From a checkpoint of a small image classifier: held-out accuracy 94%.
Rows from block 3, named by matrix and row number. Rows with one number belong to one neuron. Each number is 128 + 24 x the weight over the matrix's rms, rounded and kept within 0 to 255. All counts start at 0. Numbers have three digits each.
# u: gMLP up (value half) (model.blocks.3.mixer.u.weight, 512x512), inputs 329-375
# v: gMLP up (gate half) (model.blocks.3.mixer.v.weight, 512x512), inputs 329-375
# out: gMLP down (model.blocks.3.mixer.out.weight, 512x512, transposed), outputs 329-375
u.46:156134116118121129121145104142118166069151162171147131126116149127118131152142114126114130164166086122119123147114145145124162126124117120133
v.46:132125107119129186114113116165071111108159151108143115101087158120144146129155110154131133119153117133118161139139169140135123121080141129135
out.46:112132131114114129084069103188098142133154114149128106193133152160128089165111171140134117113138108107147116152084118148141089110126101148142
u.47:127124134108144083125124135119113129122122116139093123108107142120128128115128071152134142124101110112161112134137140185105133128096120131124
v.47:130169158174112136127164164157126136130097150165107135108122138148151097125126121111124120124079178149139156163150143141163136131140113141093
out.47:107185084172100161082113109139100131129132120099120099141161122094115101113139099112121125151138098115152107116141114149153137090128112110135
u.48:128145115104150131101101138120110116107155135146142162114126137117125133105118134126112127172154109154133104153150171160105120145108119111148
v.48:129134123128133140094126078154161131096126130110109149113123137145124108155138116119108130132154099141091129139121113170134132112127132130142
out.48:131182085119111142100122114099144184113151116102131123128135147116143154119129122129115096136133129099166125116138105106150113134128160150144
u.49:168117148158143115140112162114172102123135074159150111181120164156117139122097095137084163145152077115146131127116072129138135137079120136123
v.49:108182144114097160137157199105171107173086126147061132106138129151104149066115163126159119100072201124138186152124119099153138143118139127184
out.49:165109174114186144136145100144169082149116136113139129097147138101094152128139139074117135131131182158105136121077128161110132143122134072105
u.50:139100153132123149132121081099098098110142141160147168121084158177111132103091094144114145146137081141069097178101121155105112153110132141143
v.50:104146102132140108133122136118117133131134128100140143135139114109143138085136110125148158129137130132122090139165164140094093118123136133130
out.50:118141099152142085148105109140095120201105098111161080121146155152133095121117178072143149154131102140158139106128143134114145124108160052110
u.51:119118135101134140121148107113120103079115093118142148116101116137101137116135123143115161141143117151136111107119142152124111144149095136126
v.51:106117125136128131145122093083123146130156144136107139122133103089107139128141143105162128151140124121172160124127132099108116119110144117118
out.51:129112156101147111156148169138090138137130137128115169136122182173157124154176111093132140177170126074126141171112125148098151146164134140151
u.52:110150122127136095128134119145137113147129108102122153158112150103123146159116111108103123148119122169120130134112142125134127101148109116148
v.52:118165120092165131141116146101131134127119127146115145147156092105121101128110113117128120154132135147124101118153118124134109143120119130127
out.52:130143117152083130114110116134084107143134087118157122077080134140142122148154156145104129134126172105141105113101155157148156093092136142116
u.53:103097122106117117159147100057103158121137155179136156149087133065073141130161147079131128140132126165143150155201106148103125137114100112141
v.53:109159133168129103111114111133100121106166124138146144115157127156141113109150152135150148132169147156108109134121149162103136109132130139160
out.53:155111131107133121120133102132087130155131147119119132104117088119132166176131129134136124120103141123112160100121140146111135124102096150177
u.54:106126127198121138128090083191101141135107143117087083108096199169170102146104128154130162095130159139118097131159145108188107142155121076081
v.54:160125157090139163157130121131166134173131118126138129154146102111102070118117123097108106132110127081149144151178127128136150158065160164154
out.54:145114140104114153137116116118113135120150110134163142157121116131140132142122111149149151127066127131118104124127127152131097139098141143096
u.55:159154126151114133140121143152112152154119159083120119117202069144139118103175136138063161122171172156082139102131152091117133138146168141133
v.55:106093111078061104118155095126177134139053101113097080095113081101107113144102152087104082093174172180116146150126065149097137121206159144135
out.55:114148119100116124124089117127137140122122163140103128172114156120130151080138114129110143113166137119110092150112118138118136100121144114155
u.56:159139117134152104127125147141123161093120103142109121150089168129100105117101116131118112152144117120149092156135152146100144138095124143124
v.56:097141115100118115111123123149170126103140132140144148137134129098118126126118100118109112135119117143122143125120152133147124126130100128133
out.56:132102109136132124131147126145139107127162124160127127120144186134093115127135105144130120151119130157155099105137122114161085142120103119104
u.57:130100174142101157145103097176150087106102099111154159165105145123136087081110118123091152146134122113149072144166170109093158115125108119151
v.57:101115125115143059151152190096100135173159138173092146134140156107155142080117132136151136135120150154139189126170107125125110112106117111127
out.57:116176084110089119150107118121137117119112111101127132158152146146175098152143135160097116117147157124101142153148093125117130092108134160113
u.58:092130127166121143120139115138135103132112118136077164124123137141094103132133148084164144101112141121145122157095180147110170130153112127140
v.58:134122106098110082130168130122126145167108130119151121087121132080131156115091140126123092124120134149128195114160074062150127143128109147152
out.58:111124128127126144119124124117123080149127111147134155080125128142127129125128142117134135087153151123166168144150135100183117116155144121163
u.59:083115166112107128128125144125128078163108042100121105126137096158152116120131174103143150072153146184121092116119155121101093136129146119134
v.59:089075125102118143122112135152181094107136079122120108122143129105128137152091127119147125127175091147098105088119125133139109140147141142136
out.59:154126151151157128122138164160136104097103176146147120119150127161120121094122107141125113125107114104068123150144093101132111172089149093127
u.60:105121091072129134104168125098109163163128137191113160098117115076134158100119122160118107128124118130131150122179125101122127146085108098169
v.60:111067144095127123130130115081166153171109179151109143133146086093115136103119133130145150099105150152098132119132102128102090138152102123135
out.60:136122143126143149090138073147144124143145155137085144130117145115143090124124087100125101134115148115124114131094141141165152127148097139121
u.61:131110035131117084117109133154066136161124122110121139129155109113182107082101122129062140151201117146107082113124106120139115147147083142102
v.61:121152105124168063117149114132072109161145154145160093121147148162173129126086140129105109172161115129142098097125061105175144166127130091140
out.61:116111125145148142169126128128129108119156117140132151126140117098122101163134126133126147126132076193076170146142147089140128116154094130155
u.62:113118146129158093121096152120098118086163135143162128137123128108152126122140152120106156125119111165147104128133135131113072141120097142112
v.62:094123153093153149086119130120127090138112134119122135150137122139120139151110176129150120116101128168143147112190109107092080142155118109108
out.62:121135102145083099127132174170125144106125128133062155140125157161077125176087135157106118138136170092139100141126169158183147149139136102154
u.63:141167125094077152099115150091125163162147124146133139111114127147121113094127155113155121155099117132132192148141071111149116091128116123121
v.63:158074117163144125186138125085094089147131144108109144125111153142100114079112139126092129153138140114141119148110110112104103160122119128162
out.63:099142130116104141139123110118132088128120170082136134137107084090143124130161118114122115147123096069178115110097080099107134074124115187149
u.64:126141105125135104084138135149157123100118108140101136131117185145115124137125121148119125138138108092105114148131133130156141149155152136119
v.64:158108086118122115129124096132125150170153108109140084124126117116180135122136103143118137113135161162126156090182108109123135152109083137121
out.64:119116145138122122147125151149131124133143128140141142103121109150121119119151140148127157085125134095138137117142114104153138126121139116122
u.65:100068225094117170190136112121126058095195106046093130117050121090136126179162188112185190130098147128120137133135135166082181145079117087199
v.65:123150178033149096097128132132141141051072137124138137113137196136107132155106099147191095110135130086116105161110189154129186139097181137146
out.65:159090104167135139150099130146150104111111120081131089143133133123139142079093123138138130100132142138125133101136094109072121138036133130123
u.66:137135164104123159138081186125121089124116108132131145139078135135130115153134141102170120136100120132135130093148129133103073100131091148159
v.66:106159127138154089119103110138109104085153077088110104125100107149105157145109134129113122106148146188124078122138173099115100159115138147148
out.66:075094123122135134140154153156146121135130162131113169127094131163157110114124126114143148105117174102148159125144087111126122143110109183104
u.67:077083138128114111098109096118128151068117147136119186143105149171162158104110082137157140098150124076117121116116147082122137130128086038088
v.67:089073111090160140119142100147116129107110125114164139109148095100130144124125098147140095145128112142094132119103144137074110069087162112118
out.67:136113146153115109148097148115129108130091140072114151134148089114135147132097085126095119121116090116172104141117145125060120097146118129115
u.68:091158155097146126103159134138104119145097122133154142164094112097118073124175123145138178108095118166147103099143151146099130099125101137168
v.68:121090097110117099123108142137118153144152131169131151137143142120143150129103145117103111134111173125128145107139146127095098193164115146104
out.68:200126120224133121151122147146157156087104178110131093151131135191125162104108154126145137109083146108162099167151117091161118139149099121118
u.69:133161125103069141109123130145118167118183145131201238123163158134144137111120117091105111148181161118128160110133140082148156152135086153148
v.69:134121129127144159131075111164149086112130115113106123144156126180137136111098165145150147132136113086103105126094154122144168148180132141143
out.69:160123116155075129100155098121124124105120116121112144133082088111132098143112148132117124142117115097097135124157108140108130105121146088113
u.70:120139124148121119108118139127120134102168086165160144115118128141129142134127118129116113142125111141109097126119144109095136153147141141137
v.70:111113117123128152122127162110138110135142117135145137107129142127096112113115135106133161111131133110111089138133138107134094149128088147143
out.70:118096146146097116139150122132149154115133111127147140131135137147145110144133137149119106130139090149123091128126157103095149149141111136119
u.71:142138122121119148153116086109127116121138131139115122138128113161137143140169113137123119127145112125128109143152166197106137108092145143156
v.71:167108089132103130164124107136117104160099108169103120164103128139127148147097123146129112104117137133154140145096130169135134136117123113119
out.71:099112117138144140158120143124104138114133123120137155146130133111111164163077143190115147135124090130116114129105109129108168143106146092130
u.72:134115111145137118122105136103100135126135128120101116172167138178154150088123137133139145131122125143111116131103160142134143141118126148138
v.72:132123101121117134108135136097140132107100117136133123124136142163118107154112142125162101116129135133146118130076129155106133150132150099139
out.72:172114135144144121112144129157135149135103117103115120126120154129134059129112143147130159091120163149116143148137142093153162118158114135138
u.73:095147139143138096154123138081114130129132121124146132154111129101139141095137105096101146142144097146136127158133151137093146127139137161117
v.73:119112106115108101126112128100126113133146088112138137132117136133144114126148154111125145125128163128150129123112116119119129166138085138134
out.73:120150154154108125151151163159111142119141157117126149091138094114142168102132114106096118139116117072143148116119158110144078120114093149129
u.74:168129137059174108066113092155124074127132219133140119139082190097180156161141133149160090209135090123121149124136066128161114092124164134149
v.74:150112116153113093160109165137150170130125124173150120096153070097105141161077175070113146174141176150110112083161089145102095078144122089071
out.74:120142129104146100146165140092151120106092109126106118095079150106130098123124179120158139152114175149058169146114118125137140097117142114143
u.75:099118144113118078115161140112128167152124135139120132159166116140165170122129122099106115123144126147153132126132152120131153163155096094118
v.75:117139160130136129098142110157127138108140080064121121148130119124115136141174096135089148150177119141135135160146145140125186131132090143146
out.75:119137118155100145109124072163127123136115121069144182126117177130147110156116122141119146106148125116137163136110116106097108128135134165127
u.76:121068135098124124138105150108110098184101099133103101164136059083117142100080141143120091122129131106130126113108126134099107130104186095126
v.76:125090145149168075116143154140117046185101107120085143207160129125146155127076107131104151129094148155100116108093131106130077111121111128129
out.76:185109108119119162117113171125152139144161154132118107109136147144160118117126146144167157096140096123098195159102070140112180126154124130146
u.77:114113131156141112126132149152117151121124164139111162137103130127130121150102113100117166157130117165110083175080142159106135119137133110104
v.77:154114112088124152129178150136129140129116102147123169165161125130111109125091144123091158136140150150123127130154133130119141136125092108122
out.77:091125079109130125093084124122121053135149120113141112147126127143090127088118119115134169120111115150134120161121079111103154184126139111117
u.78:094158096124164121121150153095107101139136072149086136108119112156140131128081149090171095096142121174123130087073143154095106168193172132155
v.78:124141123091148138151084152082163104148160134126129099176143166154173175133090146121138124087151128102183156083120153108164122172058133130123
out.78:150120116092133133120124113135095116140139117136150119131141156116125165066108154118154171167115138121121133098104151126139117137168125115140
u.79:098138096107102103127110135138151147121127134146124117107122133121114123155103084097148148104162123156147108119155125134132095124143112117112
v.79:148142114113145094095129112080135110153161128133133128172127149112161162132111136145132142092134141136168146117117150124134133111141150155134
out.79:115129134141144159158151119132110132100123120102179135117132134140146156201116120180103133108150129160127140129132120124178123139084092076125
u.80:149139092141137147094112105153127153139106138151161130130094141161107130130096118135068102159150118161113123141129127137113133165099139132131
v.80:162109139094127198110136087164115107139137164130154151135142126117149081163166156115120173157127129174112137120130123172123158120172140173163
out.80:110128075155119097123095141156105063132119118144140094140098156145116124116113136104109153139134132133114129094108115121134160135122144101124
u.81:140134126127109121138115150134145112101147099154131119160086110118089096133131135124107139130131146107143155123125154151093154153135154169160
v.81:129119156113187126141110126134136098126170114140169137141101174152112129126102092138136133184133115133139122125119125094137124146127114097123
out.81:110133114128132148097147139138071129075126118106136102078141138143155135094128132162148129055151197118128153184111128123154141118163115112116
u.82:126176110129119108135115156144158137133140124163163130140115158147133074142093070131106118162105111140154097135151097118124142146098129139119
v.82:137158116120113117142136124116106136112133104142110156128141145110119143136113114123106109181138149138141097154122174152103163113113130131136
out.82:111120121089120126118116142177117149167147149132128129108093113088140117139122109123132153115092150157150138149121120125151130112141127132143
u.83:141136140117118136126098133123136140105122098131175117132132146164100102180131130135134138115127154135147092108168131144120111109120149130134
v.83:096172138141164143132125145103147121127127112115086133137113118101125104066146133125103120105092121110135109114120168116084126116150143139182
out.83:082166130119064141107120138117157109137120132128153133100127107138136168158116166114143140133141093150135166151150171124146115155122084127166
u.84:172100126104151122069122122148088148100120111142177120133154095123088110191124138163140126134164164147095065063161138142124117134145144120094
v.84:120138070088115127149096177116144123118146114111134131108181141137091133150154156121144126112118145090159140113141193118141103129114156173123
out.84:153127104080137147130130134127142113111116120170172124125132154142133155153105111146117112107134184107097114071121080125112166127154141139143
u.85:150134138122151132129101168141138145116152101142138101167135128095092124166136133155087144146138121136131131130184092136102081125124089115132
v.85:132138136138135124137110116119129134127137131125130141119105126153116111095141145140114129131146136097113128145115134127097113147134137149130
out.85:118134100137112143107170134097136129143102130096100130102100097142130081128160159113111138147130124129122171141134097110168160144118099129138
u.86:117156150160154121145131123139091139146165130110127108169076121119142140137101118072136116129162141160135117111110115091121162137186102075127
v.86:119173147112093172184109099142102120151150120098154103119124151126156115126118076122091153154137102156107109157159177069136145112117155135144
out.86:080130134114141133136108132106086130153126108140147153100137145124159161137138117177111096092112135148108144088118151123128115087155121132141
u.87:126121153136158134149083143111115088087157116119146113130075122109125156098116100141116130161118078090103111120146149135102098082128133189153
v.87:158097123115080116105141124144156136102094168118119194116168140140148104122103154124144129141168155151145105119128126115142150109134113087131
out.87:170116058090134118147144145084100107152121169143158138155118150140084133121158138137126147166096143123111112144122095186099137171150095084129
u.88:108137118133108114141142155112093116110145125107143155093140116129153141094145121097168119089109157172127145138110155149112118137150134130117
v.88:165096131164113120077110135136129194122106166138170151085147116137161156109150171138154148129079179101163173115110136122122100121141129134109
out.88:144098167137144070098135145081157132142096097120128117115118117144109143134122106147087147176124112062160155142082130095144107105133115164155
u.89:144154147172155126079132138147118142117119111111129154147115099168129126115123107125149154111092142112123133130130182087116143094138123127137
v.89:108179147147154118098156153134106150128140096095128167157112124128140134145137131112132136130119129145139138134149152082122165106154077076116
out.89:144146153170121156114135159111121112119061107139111119146120120130132115127136122174097140084159151086158097090133160121114144158174099146121
u.90:098110115150128165092103101168136120100153113136165146128143124129106125136128121115094129158133099150076117095134112132118126140117137121131
v.90:111174106156131168120135127128163115135168119137097125147159113168094131132149117135150126082143185117150136145128155140190119135138138167136
out.90:131100110136129112148120086149142083124141102138119122146139100118141150140136118102131092114180123117132133124096136127100120152104151129129
u.91:116069106117116130162124108115062090152128183189119161136097106160157181057122124155158100134132088127097093140076177125091132134140192078110
v.91:104136109113162140114117130120120143124136128136142134146167149148149124137128106127115129172133112140128114136118124140100125131133090127141
out.91:149138080145107078104128180190134101182103133131149112113141141111159101164115154120102111125146131103098130121117112166170140133103078134135
u.92:131145124149119127137106124111099133113136102104136150153103127131129102100128108111098142150138133133146122153108117114115163113122125147132
v.92:131130129138119097159073133149107159100131139126124148129123130131144126130144084101134134143133114106149124164117142167120157107136133140098
out.92:145118155138139135134155120115128155131169147115123122086131125133120169125146138115082142092137126112121185108109139059135156141125110115139
u.93:116103139130147137135075130125132110102153110124151149136127141139127129119134106111105139163134122133111108132144158110083115133116093149140
v.93:126118140139126140117137095146161135122155150159133155150151099123125148129112133140109120125114140129101121109133146132129131118138132128111
out.93:139149144121143100106094131134133122135182099124152138135115134131165114130130131120139100122136116160130113169088135117158112138118140129113
u.94:105122110156112143120119120107099138117120119126138143123083124155143121126125127123117137115105131146097132169125129152123145116143137131135
v.94:096119092123173140111099147117091112141138088096135127092163124134116138068160136089132140118124113178118127103123159124130146113127121109067
out.94:122113102101124123127102111169092124124132131156141117139114127134118090137145079112147131120145117133115098132084137118125151129174184139131
u.95:098063147172124119153150137150104099156125083121115174180133074080104143110121104090096157140128093160088154155067160135100164124169152150168
v.95:125162144177192092145073164056101100143129041140149134136105117216080183087113139089169152129086119113077098131067138121121096087125164113139
out.95:119107138132132127160098122061136111117096123135123068104162145161099125126153142147089133090090129132165151080080059157132147109159143145159
u.96:130129145148113103148139173125134161140165114121145117137133119155126122123151153144122170150121095117155128121120106108123107120113126132109
v.96:112150134134115094128114181172140125127124133122145134101134126123109102120116141108168132111114113131149165141127142144128135097113128139131
out.96:139128121116132077148108104118111127120124122107135183092108131116118103136168136111128161113140113165078124093149158136109113135179100139143
u.97:117095157129108102097154164137142132078125138107163127160140164152140109150147097148090132167154127158121107155136115125165156141143093112123
v.97:131133116136124132112149124140160133141102151122105116128130159129117119129135123151091100120120114104146112137114120117129136136115138174150
out.97:139138133195094134138118115117138143079121159129165127123101116107128145171147148085125114133162120141161154120098129091138116096169153137188
u.98:129122127143104119137159140118118165125120156143145149117165149107135156168113133111149156150140140145151136184117137155114147122134105094131
v.98:125111121139121150119104127143123120118121116111146129134125122133118149136119098144106122117157114126110131113129126127118123136093107128116
out.98:073103094138108161113106097181075109191185172116166162141124147095158122138112137113100140116108125123073139128129137132111062130134088111138
u.99:124133131121124123126116097130150123113165105150131132129123137093131149105128119131106129147132126146117105168134168157117114120109103140148
v.99:129149096124116140146128141139121110118141092134132133109100140128113153102120100127138110133093129124135143143102130138153130162144102165121
out.99:142108135152130144139126156116158178089125142104140128134112112137145107172133101148099114140139122134159127160125135114114132094120123130135
u.100:144128125091149127142114109127149120131099083122124142119112121152077105171146086158125107151125097113104126125125118157152120098068131153164
v.100:129104124082122131144130121133133098140105093138106157131163180150125116114123127146124113147148161115113103128140108147171182185139122138128
out.100:112158122130123147109134125130132154135157121133154154114103097131102097134132138098128110162129116107139097152115113128123130138118132127116
u.101:119098118107160127131140150126118137100110150142135165119083133110127101120102121120127104115108136147115140132132113127105135115103126090151
v.101:111133145104131080149107120137124140133099139158145154118120146135176155133074097112186104133105149152109114139122126114147098128147122102088
out.101:134102122129106121101071117141118114122064085161116122121126162126129144123154093103133120120149121116160122127116131154145145145144126121123
u.102:079132148069140098116145116122120060167146051106120113161109095120148125119113098158126147099132085141129062107107132136137142118145142122183
v.102:116144160103166143110131084123117113129134086104130116167130106125122122084132145162116179123135127106136093150083153108129188143130146143184
out.102:179119139142128128120159164187124152075119181123142110092178119157148138088113148094115148143103124142134095140110096160140136092110136079086
u.103:123100130087114134104177110122144169102096120155134153138083125128148154163144132147131131125133146135137137105135120136137147151148078109165
v.103:121135127106129118135133148099135124105130118142133129142131123131139125110145134115158130128126155172128146122150150134133139149128118129129
out.103:110125169134134123106155144187115134133123143131121105119107114133129123150099113115135147050115125108134098133141123130148177099112136142152
u.104:139154144158115169114124169117122100112108114103122128167112143155136094145133121156120160129136155103135140146161122147165126148128112150135
v.104:166109097140104145150127086134071153155112170115121133120157111102166155139148121124125117171133137126110111139122121124146125091143099136119
out.104:128162134148094110107143161153116107083099151148170092118140109163126147101118115083170092072142145133164129153132121133124137138115124157119
u.105:104146124115120089122125172100107117130101096119125128116127137120114127134106125088152134113127117159110112146152155122130122132094163109130
v.105:110125093146113168101146129141150152121113148111132104068115131122060124154127156160130120101126139102098166159116140125130118141137146162144
out.105:173168188150155102102129092120168111088118100134109139114134191092109137107155165113067087127148094129122108139082094130123091180100134133144
u.106:174105129113205113132062122050136134149167110079187098148136112089153167111082106146169135118187132145185111083173121090148127159140104085068
v.106:100098118065176098161183101125149122142107123162074108109081141145109164136126166145129125091136175180136138088103106135136120188144092123143
out.106:111099157113152176122141162112134130163100097107101128110095118165099126132138142137120106142117138115090113111156158105131067087129130114132
u.107:125149104119121113119147141124093125117122133124136118125125120123110165090136112111104135127138132141118134117108176164131123141125105156134
v.107:126125129134150117164104183114129122122123105116133124142130118104124099127153139152103147134151126108121112116112136155128116117131150125147
out.107:131178113121164095135126119074166125115107128125141148112113118082130119126132135141126135133100111115121132104136142152121139138127090166127
u.108:104142121086109147114154138116113107141103126176132120111168138122120152112143124122150125133117129159136109137122126162104123160111158131135
v.108:125125134110132144144094120117119119121153125119117115177114106126124117116088096167144120136093140100113106132122138159127095164123103103155
out.108:164145140146130156166146149092115142141115116164149154112104125164138101134112171118122145125142130103131180147118150092146096144149129108147
u.109:145138118091106106113133141130145115165060109138082105190143148153105126115072125108092124137127160157134084169152149180163128167116112125142
v.109:112147106153085132128178124085145147119094156118092173080155139103153131073142196071097113121111168118150174132121148111138147135175149124152
out.109:149066140114167158116143142127154091116142117147118131106127201112099051121122145110101154134095136144151136138148146147102105145114108169153
u.110:128146172127151113119112150150105091124145101102119166144121136131158090125108119145124157162155106144124109149134140146133159105120106134120
v.110:102122145095137116099137145135124130148101155119117117144123145111132127128138113131132102078119145098176147156132105123139148144096133155125
out.110:106151133115148132118146153137112102115147139136117161130115113113110112082151136146134157157126109105096183129121150116124169084152134137144
u.111:142104101094106116135154106130155144112140133167128158109125120105093162145134143114125103137150125146127102095115088095108131156137094148128
v.111:120150084108117136131140151120115104134119142123102132104151136124168113102143159133151110130192090136136110097118120168150173149127164128079
out.111:120116132152112101140155122093112102133120140107156120055087145157104111097167144127155123146158102138107125092125087114154140129112150151144
u.112:101145137133122116130102120124107111132110128118180163112118136135128086123116088150133120153115116118109097143178120116143117123099153155119
v.112:121125141165141136173096137119118105128139112087114133156148146095127097116118069126165153120135137185118075097172155129131154116127120166138
out.112:106134116133098133125162109160117170106143143142142134121102148102146103148123119139210140134106112141165139105157161123151120111149089154161
u.113:108166150137102135121120177136141121082152132108116142126123151132115135150127119132122155186103109134118124115143118114102122111141083135109
v.113:112118115149121145128133132138169132122148109119072113140138124133126117104132159117119147134130149152129100099118133147136135092106123134119
out.113:115148104136163129110126123119105144124131129122153135166142152141161128120133128132120086151176132087136189131082110097130128142124115073143
u.114:093085126114124102109165137143163136121163138143140116182122133134139120134115128129133157161117168104190115121100128117119109143166098121137
v.114:147100131124136146132123137128110135122135131120095137140127141136119136122109109131129121137100122148158115119128173162099105133133100142113
out.114:136132161140103142141123143143143122183090169122115141152127129140100147114148156107143130091105119135104128118124093090123132135134125122152
u.115:156060119073097108128152140093118147133130155135143161129102122090155112120150154108164111157155162125169149126166125146105116145134130073154
v.115:112077076168138149128140111175110122159112124132097146148181132163103133157102122097106133109146107151125112085110139159097115133135101093074
out.115:111132128141097139139133141123102143132100169072108148126124080126122122135125157085144160117174068121134135102133136169114112145097134154112
u.116:120093084099137144068143145084140143166119096126121158122154130141112115119117101158166114111175098160134110103128108137198137225161121099099
v.116:138134166138067166088136071132127151126152143091119141147203067153099106135167160126115159125134131118113142124144112163135101126223128136099
out.116:139100149143165115131111161124128122131133161120091144100131152165129122123109135122136116122149147120118132126164124152131107134140135091117
u.117:100122097104106125125123181108143149147132121154117128152133109100093139118118131107111101105115120110143117140130132136085127149090153133106
v.117:094126129091154105123109116104130151125137121141138155153149142137136132106160122101149172137109092130151094132140116149141136128159100154115
out.117:083108185111124119116136196124134154131120132147157112105148110163165100146120132158131170116105105092145095134189154110165157079115129126146
u.118:126134125169157068149085090158097141164103127116169110159139139139119112063080055140075156189137083083106102169100154126144167128112157145148
v.118:095141119131212076102143128082104069117092064115072150133121115153109132114138113113184174108118080159105097093066167156143102098161158121162
out.118:121107065134131123122130122088136117168088153084078111065092137116138184091117149172172125134114129095138128083144091085110116163138090140122
u.119:131065161147152141152120134081134128102131101112123129116135089117134122121109128141105137133095091150122125144178137123113083079141131122129
v.119:127129141139137113055130123136097152139088126120112126146102135080137146147117155116113143132146179123162120104134140130141118156131109103104
out.119:140134118134168100097169106142112121160107141125106102093100147121127101162156137105113150131127103113147132143149131134102155129108126076142
u.120:110140140111139138149102123139126108106148126097146103172068136139135178133121112150122117147153115102145101103133120145129129134143137123140
v.120:130130113134087159084137116141155092167107110162079100165186109139079097143127130115127131115171138118101120166095118162074117104159168158110
out.120:136145140118159120155182160135127133106165113101116127157123143114141114166121136131148134161123114128102125121097140110098171114143101108127
u.121:143159140118149114082123126141149137143103128145147129129106136131118134152103109139156123142101154136137099128129151133126147154129125157127
v.121:098123119097133124125172156125159150155096144128083089147118115122130142125111143169166120092140145105109133103117112089143128129147150141132
out.121:117122082121115105111121153124099146104142189136138128158143130123167166125153148156172103138104103105168119135092189110168098113123136142118
u.122:100131108075166136137158096106100129123131112133110153088099125134152153128124120089122132118134098167133093134114124134108127111122130093113
v.122:137085133144104147093109118133100135101107106137153141105105127158101137174136120127115104112137142131105137112119131110111122147150119121115
out.122:120119157112114163116167107181151108124181134119056138133103094169167115170130139140110141121147089144109086114106192143166121147146134134137
u.123:105119116085121100157135116099108204130187157175133139111154100075115145110119157122132123169120153091093133150143138141101100123122157136120
v.123:093094168107150110144107109111086146110172098147139121118122124126120130122139135133124135150112101113126116145155155071113108143144108119098
out.123:129100158077127118150147110139077173130130138149133166134124129122157147152107149133161124132107158121128111137151147147083143116127161154139
u.124:097089128118165143120173090142117117119161143125101117118111162143119188169103140129142145137152115150104145104092118119124118123139079122135
v.124:146153205122161110132112140128116138104131131123131165111117112133141150119142148135149118127089141117120140129141163103097133140171115104143
out.124:128143173132133136101141099143177083135134132125079122164116126164120091129123144090121142126134070169115049128118141137157132128142143092123
u.125:145129154160113133144062132109123128089135111149133156168148162148134144113123120126121138135155146129162104134163178140142153143108103115133
v.125:134177120108126120153132112098165104111170139145123152125139168173167137106145113112143138119128109136139127118125142150130175136105127109108
out.125:121065149117111144101109196139142186155107138171120149110099138130130106144128157107104147096137116148171142140166105124104146118099118135167
u.126:138109116123094109104160138098121133108116136087134128117128123118131134134163121138124124102170128152113125117141099139113125128126129080131
v.126:137157115130083167098152121156134116153121160085092101116106109112158106164171150174106146080118176110151150133176139126139133161146131139118
out.126:175125108092120099133144139132150102179137155112141141120136119148155127114134133167133084155137083130137169126111087179110170144127117124156
u.127:173182161090190140140102136120126084196103145106063136112163101152146121130120111079129106082106133147108149098086167118083140118152158144204
v.127:132096116118156107104184116106134188079126133114141103101091097128046128089121120156126124142135075091166137146111134126116116141150172080090
out.127:148150163146155187132148100174104125157122118147131126084131137095147129104117131128141091102149149110126114095119117155146087113220128107130
u.128:144119132156137059112124160136113128134095101140122128129101166177118144144123109121131101118104117081177082141067158141100168162145137155164
v.128:127137165129157030189146147104104139112093106106147095143140171144133143147110086124158100143149164128155083127150133131110162139113152120107
out.128:139125126126071146166116127087152123115086059110105124146113144216117087092159112136113119095104124134139129094124136135100092148171154133101
u.129:151142118106153092177145136090095145113132118208157127116085111171145121093137136116133125120115110142096144148110096130127141098130126109085
v.129:145150092089138147139144131125110094144122100159137139101099113199130119110118137108145129076138160174109178085121119148151129122110176104138
out.129:141120132113153099101143131128138136119127124080105108128116097139135161109114177114117134137157151129165100114100113154097152121162151116132